python train.py --arch="uvit" --norm_position="pre" --inner_norm=false --positions="learned" --lr=0.002 --eps=1e-10 --lr_schedule="poly" --warmup_steps=630
Rows from expert 2 of block 3, named by matrix and row number. Rows with one number belong to one neuron. Each number is 500 + 25 x the weight over its row's rms, rounded and kept within 0 to 999. All counts start at 0. Numbers have three digits each. After the name is the row's rms in percent of the matrix's.
# up: expert up (model.blocks.3.mlp.up, 8x96x192), inputs 0-95
# down: expert down (model.blocks.3.mlp.down, 8x192x96, transposed), outputs 0-95
up.0 074:532476514510551505500493525518465506520455487526508483496535481512515547497463527521500454512492524537495519501425500512539559513529489522501478481528490505482492512455469527438476497460532510530532483531449535550528528481503510509480517488473518517470514513516540550512497516504502488452
up.1 089:488480536471524504491497494527468493465454463468493477508512524493488518454503514497509495543494519536495497522485464512490462546462470511474477533479460503475486486506483531504538487545472521501500460515488492499529511538495487515465528533532484492535492452540480507523516486481479495543
up.2 121:504520489518443510517485468448508487483524485480536502478489465434494487516512527502465474493516476478469491494528516515481513500448472515530510506479455493539497498489498472499558538503453537499513523457543491464528477505512503514514486506476519514557507539487465482510504526535482472551
up.3 074:468493508519478468443499483482484489452505520513530433507505516512495492451469515492516481505467546486500501523505462470448491488479504522517483494520556476514506477537474477503498501541535505491484491556501489470491522532533545488548534495521518466498533473488486532528485497516450526491
up.4 104:499467492483486508515513535457491495498568489490525494518502459476492462508493478540498472508514483464459490522499510495475513491476502503539504494515493482558462474460488442478533518540499503497496513503501477492514477500535471542544493517519504522502495527502490489495528507573494482529
up.5 159:487474451469502510506501500445490498484543537495516472487500483480485463552486465498493490508500488467485497495523493504452500522501515492492516481538508510519480487459500458479528514487459472482517523501551477531502477495498477495531483512487507506480491553488514471478472453557534492510
up.6 115:511531474489503519477511503527473494517498509502466502493518510546518556493516512530451530485546487492512491494469516507534541479536489541499482492507537510492496542467484549473476463483486491517507470485443488561473506497483509477454502511497505505453548497468510478504510434461505517477
up.7 113:530551503463483544498503492518507504526484525536526494543480499542484505488514518509472528499535498501522490495491505488530514461496475526481474511500529488514454542476492495479496493500517444508488463512430512518491508475494514509457481504481499471475556493479504476481492463455538514504
up.8 088:488532468495491509463531488489493494520456497511482500489492501539556524501505493519475520487498525535508518484466496480510486506472454522474508506516480508493501556486497536479511478484496472502517465488447524530494507493523504492501518527491503453475555475482501486521480437468529510492
up.9 097:506480513526443487485489523478485458517519477447516509493512460480498552455517522500511487493465481461494493537472491516519474495492465538524458512511509538482496523485539485475487513523483510494524491526489516479456493513502532515497519525554528476555461482497504472473485497494506465503
up.10 111:484513459464463516488491489476499516484543526504501515505536431447509490528532519478497489484475497442463485469525494502467498502520478530500489479518488526483502461467531442504545531498476499502529545466500496442500483537527472491520479492511510515517509520483488443492491513554523482542
up.11 090:513500479529451499524552459440483545475538459480550521515451513477472511496503480466532503479469522543495499518471480508497490524509496504555491528528507461546494506444485507518470499464444489478469510487477450538493507501523494498499502510489499518515520517500481475470507472566489506525
up.12 117:469476482456474519522479466447500479497533515484499490500506424475504483553513481504516479499506475467469508498531503510470513500482493517539539479499482506538475467439490469498528510501486496523502486476508488527523524500533480521525451489478509532486509533460491465505533525554504479517
up.13 080:483533476553441537532500486480478557487522486494531486501504463495499483509479512504480494471463491499518501523503482502476480528470484503502471494546486460503511497499512489494518509462458535510527494472469504478502518563532478570553514515508500499490514480507377441514496480543519514550
up.14 102:511556489480491521457481478528510494532531484500495490466492470546533510484488529515473510477533509508477493491492466508524507488526442545546483494510515533519519510516501520451483486494486517541517463511498520514512470475507512508531491524472504455517532447496479511533494469482469494477
up.15 114:536469481478477538524503501460511537486575487504565477521487507476508458521498493491490462514526493461480471500510496514487551492458525502528534498549535478526474475471495453509503533472487482473481503499518500525529526489515483536535509498453500517500503530504511502473501508573510469544
up.16 123:482500529477506504483480482466512454519549533533519510481532469452496472495460502464541482456461489502509510440531482491484473529505476505531533495508507492520495464488503447515518549486499473525514527475535494544506475500498513481573488494498508529512496522488484469499499517546485484503
up.17 095:503497511562472489527519505496461580500487411451484501525514463470530530506483556494531494481510507518467458515474519497509477523464457528511467499498512498513502538536473504522442486498476532540503504489486507516492449497512523524509509495542509535500530506500457494509529519504471489541
up.18 113:502493503499497454435457521463482483500531554516531510489561516468467502469455483503505463516459497500497492497497499474517467477493500524494480480545551449495478498542482485497478520529506484488531536514504503517517505522509505502553494471498527514527491470517514529499520494534520504511
up.19 090:499494519526508469510472462531509463477438457490514495501493492484526456491533513483478525538506480534530513514487517494509476532446444494504504477451474488449500457522509486541535491551518506519527484525512503481495477518488470492494516494501499464504528517500493470506468494452497503550
up.20 084:483495486505523513454508513494475454456467479502522488497509485450453508473496540531475492502486528473481488547490471510501469530486456490502502501461528510499521549524459483483460510530499521490504501521476558519525472482530538519503519495524525492540520473546521539521508475500497505484
up.21 109:471524519540468480479514494493535482535544516502482509528507492468508525486466511428489487461452493487462550466530488509527474500525508535492519518513464470522512488500517507450477552490519524511494535503536524466511507528513532503518508469503491442516497437519483515491509529485470515453
up.22 113:534455520518473479513477455487494470509480467483532519541497532482509515468519500478491504528529491498474464510473540515487516525463514472503502500471473516489531519485498513480535494501545520492510501508501499454482479528474496470480546494485485523551514526522507467501459557484442512524
up.23 104:499489468524476532512491497436518528471547487474560526497490475455479487530522491514482483480531507458445483515499537499475528511459477535531534482513489493545459499476509443511523530488494500500527514478500483489517475478509488522519485513524476503525483550487485479484523540532481483528
up.24 086:507513529452542550524515517487547486481506526501489450479532447463483481518462506509521471477516492494473514446473478488546511478493470485510469487479454485490524549476476508473521523488483435490523503529471545508521508531469531515532452465472517492493482523542502521481556495495507472529
up.25 083:522490489540485465483517470490496443516514492489501527461493520534494515495486531487495472507465498498485513501520511530499508502491463514475558511450463489495512513507521496512511508519512525498510521512506523491506475516455513520493524484506492440550492457515492477506509493469517521475
up.26 089:473557498497471530470480493503486522502454446514485506474477524541533560512508508542460522477526550501548514528484475486514474510522480577487491481505497519481477508516503555494497445502535500521525444520493513534487511476515519506496536515510530491501542472498488460520506460452460510497
up.27 110:502523510496477473462492519493499514492531533545504506501546514461470499498458521501484463495477491492469500482496457517536480489489451475490489494483483468484536502497501509503466504512474509510504466502478539541550504550499489479486452467477504510522473475540450539490501489509531503522
up.28 074:518512497486521542521513547497478532477416516513516519486509486533506513491500516498460487529481528524491514489495486489512541471510482524498463524456462517500510528456501520493458451492497453493518484499433506505495528475489509525449470483532515513531472454481534525471526492477488531470
up.29 098:484536504516443492494534483494529497491526496488525520491531478508490519483494524481525494495464470488499550481534437471549511514504492527499461491506521516503507521525472540422525505512489497547500482544522491522520508491497526511506470497480488489473532463492452499517484478520520551462
up.30 126:493501496500485440470468486499536496505514489515466489498541467473496479478512502471522500481484511527522534482527499514467472514492513509497489467481520522508502453530498493509504509497491483540501520534525510537537454476502493483570490480487456481483499474506503532516524504521483521485
up.31 080:490488530478501498509507516519515456506469509496480459500528481495566481474550523497512511516503492461518515505465457467511450524483459502517479498519505497461506506463457534522498499525531508495501462549456508519526488519490497509508504512516506514513496461542505547476501497510508468485
up.32 110:496479511486504503513511505526510458483469467453512500478491530457556471505537514501533534550499502495519515497512527468510473544485502544498542504468443518465516463482477496530508484536528491505520470534485526478502476501493493499488526496548525505541531490450504490502477475445469493550
up.33 083:500561487468534513463490485518486541515476506530483482505483536516552545520491516523506518472502529517484535497511518475523494492548478525487483490508520522472498538518501539484505483466509475510501472518461542552463510505501558499508524487516496511499539480515532517541500473449483514529
up.34 118:513498496497504503540473484520501505478465433464539533538512498462495493499521521534495494517531493479525489524507548499469517532469480506543511506471479479495515475510479482524539487561494539507511502500535494446498494518504502468502551516544507487544516516493481460513504524467464454545
up.35 084:490508537530487516532494511496482528472491496455562475503521486494510505491529500519525498519513513481463485547470513501488513523464484523485471506505510468487494542482496489506501489508482517520484523505488488479516539475517502547488523513563505511541534508500476514492548533517474503539
up.36 069:517492488486479532530503500447483560452496499466519532488456509521495536506477529526522492492486512532506528549492525463482515522477525483511481524498457533522529564504496526533490530482508458545452512494453515494496495471464550483448506486510531488505480561485546505500527511512516483522
up.37 107:483506495472442505463504510486512539481490513451518527476485502494459466517501498494500509540507491464467521490524497528485521478477534506504503511496535504511511489482502440502540500501480511514487526446526481479546498535509453528501466499491474508543501520533492495519485492505527475499
up.38 088:522511471460450528491508486472503533507515528494538491496469531488496491521520491479530501540504511484490509513487494504515532487449523478497498519505509458543479507493499450508535482468508452468477505509494473509528564537528492521493511488471492491490536518532510496496485478536512519537
up.39 102:497488503526474510502480496481517496451513486482541515548491516467525496501516510512443492515548505495467470505485556517481508526431500505543516519493474501511491478458464476496504488565495532498492481469492503447543521494498495526500500490520501498564544475514459491493519521496479484504
up.40 096:448480504502547474484490518493437543461471498484485493468507517482480508549525521503489499505470501524528519525512514567457487538498489492486474477521462478496509514508530527524499537492501538484510493529495549508485522535545511519514534508511531476505493479513540488511503483481489494527
up.41 099:542474466480485540473501508493494535480556490454538506511495468523496461497525442510498520515507533467495469513493499509471506458483514523549510486496544458531470493487462450484525485480495498466517496490480442517513522534519458514518474494476498517509539530511506503492504511561500508534
up.42 088:485527529517483525505500474530532459484434485485471475491487508545502473521518539488485500502478470503551506502532543480524503542508482441495525475485459548445532457520494509521502468529503495481541471512508549494467472552504480492488523484492505547526500490510511482449517511449495457544
up.43 095:526565467460481517450506538528508474533489501529487525542525532526540539496493493485475520482501502521543524460501489458491475465503490552495505489493541518500474475518486489457509510491533492527520461515504516534488488473484545476529508526532487456509565492467516499543490465482482513451
up.44 103:515544477480450506435489478525525467527496532495535518510542491519510525458496533496509536497510476504462535472505466473509471478492485547516491520471547517509511522532526497435487477509521518529504485510508482510487463494465503504560512513496481433512504428481497487532502459475493507465
up.45 100:499472512516530516544482540536501486496483458477490501510527463507523514472495500492486495536477508528510506545453496475497509497494502472489446452502471495450521493508468523519495447532505490543507468540493487508501510493477475488482482478552510481540532509477481554534513493482522492528
up.46 088:496509498482498496510463550466492499517530538521521485486479461530442509539473529522490478477481448532495515496482480535536511519511478517517469489535497464496523555495526509476482502490462531518488509481491521551484517516475555506444486497449514504470465513524489496493521460499533461520
up.47 063:512483526544507495510509511508479491530507488473487473497506471500506533514546493534552492472527454451489502504458518526486482497496467481485468475514550528491472520532483485540503487490511489522523486501471501490500497503481512516497519510571537540508519525491484533481505536468486549533
up.48 081:446476507542474515485501484482531483519497512445519479519483525537501517457456536479492489536480532492495503485513466486516511482515487497490551506486535549466545487491480464476487474525481516481508511497479496476492518513520513503496521477495507499568505420559509513506470493488478485470
up.49 110:499476463473490514456524510445497495450537534455547484491521475482478496533541498548515511530503446455489503500511510479492530502482516523521536476513561494515481496447498430497557479512520487478483518508508446510521538534540448517501472505477512478517519519528500509488493489517497534500
up.50 080:491525505484477514489551528512476499512493473489498506495471508473511575483496507491524533516496494473475513539475434481531456509487497548480478490526496527490519544473499563487493522471492523513483458515491550491534538523515508494497517481516538490508452457528514519518443476464495515473
up.51 109:484483530542499474507486472532501518472491443467509514523525487484512460506509526482514525525524477525526469522513518465473481545467488489498493463492497488453506470525479494541539466532486498538502474549497497476475472519469457498483523513527505518559536518502475503494512513465505478550
up.52 095:515555491454492526466513497511497503530515488495481473511482529533524539531457545536475541489552509497521481520459467490550514481514464544482467501483522528481516541486510544475478430505508479505520456501494497531469493505509490469492490503531514486492541483457489463528476442466513518481
up.53 103:469493509504523464460474489489528486493541552470475507467565440489487470470511493522503493511478455465485502476538483484515483508495529507472467482508505492503546499513503500473504528501488459502505556563516535548517505535525467491583444499488513489506500483499499528503514465495512489515
up.54 084:495479484526456504497479516476502482466527512453512479487528466475514484515520494516467501494522538480470493490541511509486505518477497532506510494497458496525469485471516488495529509557449555508534521493469527454508489515545537523528453525486503511539515550506465478499524529522509517513
up.55 099:496514516437489523524478464506475482474464496500507445495509466502525493494516515496471485535529499527498537507514525494487507545484455496504539493507442532458529439477473501507563489563485477501505465476489527473528494525501491516474464502470523506522496505510475508497518498488523461516
up.56 100:500478488490492549512502496444509552474567482468552479507492492481492481510475504505497490526527522457487491527499518483487519496488498511520520471510521452540483488466461445516523520488483487495496489493505484497535538480528463524510463508505489523512506526502454510478494529545493508540
up.57 139:498509488535518493507540451490481520486474481467517512525481509518514529500449497498470508521540529527514538547480506498496512513475514494478486503518531461487500528513501547474511522505483516487526510528451487537488495533487499545514522544517499489518513474516471471494507447456480527523
up.58 121:491465457472479500521504480440513481494546509495533506506489491454487485526499476524474483471516487459475502513537533528469513509477493508535537485482470505531477458482484449503526529486479493462525522458518480515523482494535509510539459488481516543510487530491483476490516523567498483498
up.59 109:495518500504489474449524504523525462501521561516532534498527537522502511480466457517512509492482525499477500517535469452524496476509520533482490535505494456512457517521497476467492489488493510502553507522454505528479495518484508528517481502499514502526539480494510458501508491469530458525
up.60 079:499515515541494547515508506460501542468509452488509517458477531526484491512496499488496499474516514512493486552475525480484492485482523494493479484498505507515477535547467507501473514508475474531509483519522476499493491456463468528528514501532508533496526539507505503493498560543489525565
up.61 111:520470478524477493521494488447497504513547486503520515522526483444474485499461497483490470464515499495458472467498527491460491521491510498526516487521483498505456473483506464505575547493486506431537548461524511467505455528534489507535509480476506500520526519523461464478516499537526498512
up.62 091:504523536507542486478517553492515493478524516499513480533540498452488518509477522467521487491500488465478544478454483487521508505451445527488500478488530458502518492499499499474503489494519457547517492488458521516551485509540494508553533497506494486485496482566496556497533439527514487517
up.63 072:529493500498476491475488530513456497510490519499551483491515506524467520463499573497526488525470474495461454521502487494486491508489483506572478519502509522539538512483544519531487464509502508514487472516500493494481544516496527470459510478477498513501522448496511530504510522493512514502
up.64 113:504521521480537520500488521515509465487423517463444491509509539506506491498558551492497502538503496533540512541490496434512455498478504474473501508503497512459539503502502532523507466511494483506540476503460502471500501500479499483462525491544499513504497498497512498510512465451493477519
up.65 096:525522498508463495503503523543495492498521471446497495538542558512514566500500528530461499501552478499497457506453518509539524466499528566516496481483511548514491515488480486497512472521505480553466480478453464500501493456462495448480485512516502481495507512507514471517474474474474494482
up.66 085:505485509551482498509509493519427514511527484495538479485445516460472484438513493520520511478511502531530527523503483525468497523500503488540486455516553486481507512546480504529497494497474540466472520539508483463485517507502491482540501504540514482509513469522477522502512524488532527515
up.67 109:504502514557509523503493469539491466491420449489497487536476488515522528481482535493481525526502519545508521509475495486491488521465477467511502490483489485486500505495495534497517492549493522510510466531471504524487475537482473516528527531509472473548505467503468510503514516452476481534
down.0 080:484524517531488475497537458550465543479497518455448475504479490511512518540521453452501533506529517467501454533513543474478470492502531472485478497540540463506510535501513525484537492493493528521506497519511462485516502517509464497462477491552504530529471491487499473514476463493504516507
down.1 089:527475506495516531488490508510521533504530536541520525510542458482502462459463487494530474473534492474497512520488506487499530481485482545516498469473529477505475494478525466523522437461523422499473481562519450500526520525515447514470485536485512505530532501486506493464522515490529534526
down.2 122:477521471484517498431488531483484466492523487488457490471562488512507503513485462538522474463507518503502500501501497505511475490511516525490470457516497518468478504456507501463458472503506510477517513522460468491497468491500521508454544474523490521479505554514509465519485455510528534511
down.3 084:508490549482515545503481523474532505492491518528443508491466500499535456503514512487477512511508516507489450497477519500472495489519517466521519496485530462536540495521493502504464518507529464500503478503487534533479476444489537489492488480466502512490493457512443488496471538502506512527
down.4 109:477498515518499505450494499512493495512502501489457484474540489525524501487497492518508476480484469507533495495529515465529486446522534496437497454533522493452471494469498517494466498487535512460532505551460531513473487496487477499478526492505483525476492506533495484483462491470530497519
down.5 155:495500491480491495475516496484473475506462510476446471500552525515542523500494520512489463446507509499489541477514508494503475494519500529468485476531499494467497504486519514460482499500513523457537514487475507501448458480496532518486541479534507505475485504540514503526475490482471479516
down.6 107:488501460499470523512509470508512502495521465484514453532505522475496516485502503507484519500492508482475513508473535518474509489514513496481555557518461527470489503487522527490538540505479511441504524471510491487509472525481483537482522504520495514524533497494504471501506516498438494484
down.7 099:436469471460493526504483443497494537493487501497501484543479518532543492499480532519494484521525524481499522511534500513469479531497503524524562551517482550498499487507507495506505479517503488500476520516496516488527457480505474511425536529500518508505473498489491470537475487505475478518
down.8 084:481496474508495516525472499528508529501524506530493503535462541504466532480462506486468517517492500471453522528503530497514483484487505454526538515486524519517485525491519540520546538517495490482448516435526511498502537495475502494482495500509493502550507503509526472531503475495465527467
down.9 090:521495493519525519514469514482547535464495500527496529467535459524503440512514511513494545535487492514468462508449516528486564526518535460519500475517474491521512491455487498496530516515465478469521516521517502532560505515520502502497442516507481521474509484500497507512481506541488525529
down.10 105:546488527468481494467506476484480501506495504517474496481561521548515484520472514527493473467498503521524524499510499473469520486506496527502488446547527473497506514503526530517481493496528520474494490490449514478481468491482533514448567452500503502449502545520537489505486529488502520496
down.11 092:505479495517487503473482476527508492500511537512510453497557490550468471497463495516458506487473441504493524448487518530495565516510538468538498470491536549517519443475513501490512481524525533487521512550535540508507503505477522477492516481502479497505500497550533462507455507513481511513
down.12 114:489520446488514520479521479492473496518493518488451486512547517513490490525497503501507502471507497516505521499523528470494477448487519506464448436486523472487492496489505522458472482503531489486537475531482487490438516494504501483490545439526509511472477509482523489493504501481509502484
down.13 091:536488552517506539471465497476516449477481507534502501481519467505528485485497526490508489502543475500512479485459513499537509475503484485537494436476546534489522503446520483501463484484538513511527453532531492494465479480481538493477517462473507519478485455512487536499455482491508547468
down.14 093:508490510508502499482500469477543545467505505483502488521475491514468524484491495532533536512504515458485531525469526502487505527485469492485507525503486456560511506493525499495498516461467503527476525538542518471522492558533471536501447485498470488533487445505498494486490505513474541498
down.15 111:497488506501501507492514499483503460517500510473475476503559494509539491519451523502462488467495478460503500480535509484539465500472501496465501463480545482473503481517533495472491472483551508473529493517473513502474478523511472526500522476495545517498476532493509472514477511464508482521
down.16 111:503529551509533501497517529500504510518494466500440514503517513525545494497482548526483483467483516502471525466471513499480520521473508514493461450492529478480536521497486529492473497499500568526542491519490535541508526489472543503469513456519522507446494511509479509509485467454474476508
down.17 099:500556497539526499425499516505478509451531530518504525500553514495475487495484495471485502522518503513485498501455447503533507523559482473485462516484538485495540507441486484546461489497465481473502514513528459477509521487466487485494509464492478525524537496491498475493477495500560525520
down.18 107:489483525515528533514507530498484495505477493517433462476487489539537494505493498515468500517509510533516518489529501519473495534512481462534493473528494519514540478520490551535476516519512552527549462514496537572494493495488513462443511504456521513485508525501475494544446507527514511506
down.19 100:521486475480471508469520522497478526477513510524500490505548476527518447504457501507505477460492511525475497474452504498503512503493481506506471467497526496521476539427494491492492471476539511506458452521474478516518538529498476545497545445514519544486541500528484513462529484514538529541
down.20 080:532504502483557518502528494472506461486466494512525519486496500544518454481536503505501467453514511504463504503479528488515515534520492507500493478521505490508524510476483471487503473502475509494527461517437492520525537517469511515480475504502515542494491528491539473467513491543490526506
down.21 107:519517518520507532514500526489463511443487509484475499485500477520502468526517507492497495466495523495437476507453529531498563553478483496518502460505506496487529500501501493530519512503522525527543506466513549502508554476534557513476471477504497504480498507501477531487494512506449484539
down.22 117:492480516520509527497498522477493481470553515466528513487569492517483457528456472523507493523488512486504534484457510539493500520488485534494490485517541482452480498479479445511516471565481521487527510533504502524517513546508470475456506488514523514504542523539468470508514472518520477540
down.23 111:498513520488491518425507497501500443521530510488511524472551497508490499506488481505483488466476520515511511497501490488513479495505531514450501426515542497464474493458527515502506472531553506471525520554513486521486500513496477495485539473500514540493504493537520479463455507478539517521
down.24 084:529539472517476478496526499471487494516476463502513488469551502533501509510488539479492514484569528487481489550503487460510472485497461498529485508555509492500459495486479494474500462520518503484508468514484475503526526458512493480478512487579531551501505517490497478526518487499478502515
down.25 087:464490479489487527503471537523490510480484486495488489489497490499522489514501506562516502510510514504508483531513512500500515517498494515539495458573561474528479529467452491493529490488528527515528505478487504504522507502540553472539467506517529534477499512478481502485511529487511543538
down.26 086:507487482513471500485482486530506515471541445510518506548483527501488532458496501501465497508512496478421470538511499492486496522481521520506530534500494489560467519463505476519506458473516493481494516485503474504503546537482484513469469527514515573490475464512524512509459512512499514492
down.27 097:504543525496519480490517533478475498534490489505455526520532480473563515512517502472511490495478513512516507484512505450467466521485470477533505482501524489560519511498480503516462572520493497509549471518480522531489503459480551475507541445519501527490457512447534505479507501518473537479
down.28 083:513510501494492518526485471507479472510572458493534497528499531461539525488494521520493538483522529497479484546498537463503499493499516532476533528521478510506500502523532496486518422470533528519508506551498511484516519493499481485466512487524501500485494509496523501508425472481494540514
down.29 095:467501496480506483487522504509510522480519489463467479517483483504480468506529563496526486484488495510494489478455524532477432462484534472480531472493484520524486500485501508498463518539512480550478484514531543552517513476498513529519507513499475497491480510522471530482514551509461549486
down.30 115:497530536538507483500527508525509555488489492495454481493469465521495532503524571502484493493488529526463507518485487554494491515485470487508472501498498469515516514486498514522460499496502548544467475497478547536538512506489529500489498509498516494464477478518453464512480526492480503486
down.31 087:536538529502521506450532484489484513466521505477496510549507426497479484556515515478497495473539492479527505460451524487494503477455499495511494451488515492522503531445474532497514483504502487506468473549475464510549468482521480502517500488521488497483491504510486527490526520568463508545
down.32 101:527506485477516509491499524490488496494539534516513460501573453505455458520486461513488504485489476487489504470459507510488481503463486544538475443491554488506465524475487518492503466483528511481472512512488483510530482512514467543514512493529526520491522528531524494434506503502525547567
down.33 091:483513468534474476551504473511489522498518489500535490504469504467465511495525484491496506518528526488445491512460511543495501483458492512564540526539527524516487528488483493534509499510500502538498559480483455503510505515488517466435460523501524481514510485510531487510509478506462510493
down.34 118:518486490488497466447486547507487494464531522492518526477525463524454472463480484525483478490487494484481499541474455517518511459500485532503467460498521541503491517447478456497495458505506491462468492503478489492523481511483477561463519506503521540471534482518522506497512481508569520527
down.35 088:506493517503514514468470471491510481460531564541516504457542500484467466486492476487506492509505488516494494526524510493484548475509515490502486464479500497494474474457522506482476456499540491476533492538536487502533504498492496515434542470494506495504483531505526531467489530470524531548
down.36 079:510497507493471474541484453550466505479541503502538504513506465517499461518532509499486442506505476512531479515516496510472496507501487488474491491470519523510545512489499506506506431571484488493488480511482533529507487495461493481464559515503497498485521475483513469517435501463496541514
down.37 104:473457537475513510447511526472522475501504492491493465505540522498518516499514530514499490482502510483488483494544466512497470513494518503493491471505530541510483518519535487473459514512519513469518520526483523497526457502506553457512543464507474510510482519531554554515448479519513497474
down.38 090:451497489475525480505499490451498458521500530468482492483502518527503474489515497515527479484502473482471490497547477517516495512485525510515511479485541496505453473479479476486507499518521511475540533501485531522484475467504509467482530483489520532497450526508534539514464501504488516493
down.39 108:457511504491516526450489500470489485483529526500510512503533506495479490479474483490533466488481495464529509475470495462521523503461519514464518445530531542465512512463513476477459485514488463452491495547516479479496499519508522534493511496538512531514503503516507479525481480488547501513
down.40 102:553472483458456515518489517524497496533518491499519463504493500503486482496502494510475503522533490478479448471503504524475536519484459487541506497506503501515493527554488531536554532498478499489496494503458494535525491480480533465494494548468513511498485488471474497503467494509496527521
down.41 095:481496484518496510499480471483509460514513500482458473506517492473501503490478523492490491492504478488541502499507505453525519482472524496510493495516544503482487450476535526506484494539530528485497475509511584509497484491498509519483525493481500532483447494525545533530460530489514476531
down.42 084:492510505508499513459519527507480539483505460489525487481539507513502460515469517510535465497526536468537483530509530520471469508527502549512466479475494496508433527498536476512473494468484486514484492514523526524489519496531530536493514511560489512473504501497489508496517480499556554549
down.43 098:459492493508475468530538502502490539466543474481500512531450520505460527457500522507497478485493522462457487521501522526483511493459484483508536542543493515522515520489485487508507481519503494521488556495516498508571524556482464514451509517497519493512479479536508486502483492499501511518
down.44 098:470477513500500510518498489513543498467514491505481475488461469514471515497539517475528507537495508485487527516470539541488463512491516493549521518544497523506495505502473464496482561513490516542469567511527529529562525502540471529488452509473515508523461517512472509523495510496453497511
down.45 095:511504548531492553530503488531487509477523491499524510534519473465476468502467492496508496519489482507485477503441508482500504497499511458496472489511535481556430525477491481516510474471515483524474432526497501481492520512474487511507545489519494482496552503480468434481523511510519523555
down.46 081:490465507502525481508497469511477505511485463522493485510510435495502520533502503506475484505498534489530480487485482487473503529486485463533537466485480532471503513472553544487514501516504527516489509519516500480513464520456522462457529518490490519485454540476510509517487460502483529458
down.47 073:507501497505535521507503507477468486483470492537530496520511476533476500466441532512501528498466498522442490484483487520533493465522484452485477470504502492491492488508459499514514454526526498524462462464506487474476501502482510485488471512532456513484480512500486470504452504485490495481
down.48 086:500536500520485524501501502476484477487509489492526497502503431493526476546517509478519494494508502503484521501503516510497456505443488480497495492543496471509517494537471489493536547480504482503546514493508497501563536479522523505518457463508494527532512542485476487517493508520454509535
down.49 110:493475524487521498490504516482494481538508490465480459511556543460526481516483534530493484458492469486520517480480507501523485488487548531507518447513508493483468499513496515461472520481533502446523501520515504550476503492483495489483512471508509521493483506548537534520490524505458468479
down.50 082:520472511482473501513466475506533440470470470490496501468487514470527479529508500494535477515498527502498518516504534541507487482462519525518515457481463496532503516481477483533525480474477481456443523531490443496532495460483467486486491511504452499523496531506509502485469515584497502476
down.51 108:502481530515523520476507518502461532469549504543514533490498471493461488482464516532495466486497525498491475509457476513484497487491463504517489441510539492526467538484480487516475486493523452521451429546524516487509495500510478518482503479478533529478575496526493499486521508507528524546
down.52 098:475499463514529479548514441520478524468469485490525476540469482513464511512480477499478525504482530486493530507497517532463508479529498515525532534534523516520480475493505529520522524490500507499471528479522479481512510515490474537479502485528488513509509514542537483470455489499463497529
down.53 089:502518485490494556506520519485504540546509475518521478509473498516514562507483532480482513477489512540468541515491467489455492508508497545550472469526469471525506515509498510553470535465502510514490491462452529546497518474475515529473509494484497539479482527490472491467504529538452532498
down.54 095:508521478531517528453475507491477478519537534471509492449582475516523508503501502521522519464516518517516527476484515455474471488513492503504489462510536505463496513461521514466474514495520489474511528531505525482507502477507506501485529480482503549486500516486509478505495479536511519513
down.55 106:492522489485528504484490550496498505493511488507513487503542459484502464527477501522481487454513487471510478499510504482471456482475483564492487448491538522485472529462510516466472440483496481481503473534496523486509503495516503547479529476515509526458501489499513476480517474514560540525
down.56 106:504507511488487513438507544499519458509491505481495483533539473486516458497493509527524469470478464524516465492511495488520493477478501486486536463513537496500484474489539480480467508497516507467516499540504515511467455496511475497485541466488502510504471506523519494508472482453521490510
down.57 125:521486514482504556521466502518475522500507497552548507520519490502515494502477472462481488513537493499438511464473492552475535490510460448545494487517476516524522507535477486518526509484471481510501519489528484492526494460496497502496479507473499518482484494488466466478517519552544491493
down.58 127:469521492486508497442505526489477501522532488481444498524534494538525508518479490515507491451475512496490528490478518471501481484516524519487477466541522479440496507475523519455503487497532515479525523509477493494462502516478490489456517486524494527494541528521512484505480472486531497526
down.59 100:465464506485483538531480488480470516512507477516492443500497536532548492488500508490496509520469516496454519530464555592477510537496509464535498511544483494510535533511491516526510546507509493534492529540508508566503498515500548520450490500494521511473511529519485507513439484527455517488
down.60 086:477532510538464510483504465509486433468511475533456487496529482506493533498463516504474474518516478490483494462478494513511529507536492457485499503525524520490510470496519489510491460505546523530506496543503493481499496535476470500417512495494514506476512498521526483494484502492520520510
down.61 109:478577513494495494479502529502483514504488491495447500483521487552544525494440499510476481472500506500509548498479521508515515522495513529468448447520508499443520506483499510472475486506526516506514508522499560493488485506497511496471508477520476535479486506538504466486472469470520500510
down.62 088:504546536496499512481539510484514518539470538509481503521446469532511500507496466493508471440515498512486468500514530480499509480518506469478465487503516487529510529517513505506542535484503495493561454480470495489529522464480498482478505503511486504446479496518495475473438509465495492501
down.63 078:511514503478573498508490521541520516470494469512500552511536458458487460505458486514536501521513507531521506465501534497493526498475528491474517468445497492510521469514523506479519493530489526481511489617536525521475496493523480490496491490455519470495465489455483485527509556471505501506
down.64 107:488531477506515495513509481499494515443509495530503526504494529515524492531483489470498470498485517498478492499478519499487518489488466507536479470509502469534447531457467475548500502476522463531455504508471489501550472501530491541520534493532544505479551534505477456463542526542475484520
down.65 099:489479499505504482527506471522502495484545487491485506509494460499498474476500450485526513550470519419452519501519522509468535490472550506512525523518491526475466479490489492446528505505509530501464576524504487502508529542521448519486505498508526497520505477505481474496473491501493489510
down.66 104:504486512517529538518477543495507488471452486521514486505482483518498492505484518485463498521481489523465476472471489553502535528481466488495461469437532402524493533496493487530513514509519489509541413456516494483505489458497514522488470482503515485507475480500492510471478510514515497525
down.67 107:535462468490513521492454514502469530441507502484543524523525474526488476513478458522551508509530517479473483512432506522521498509492497469523490496488528491545480531460469473505492469491451466487478460499496463503548506496507485515482497505498510553482551503463487499473496510553517497526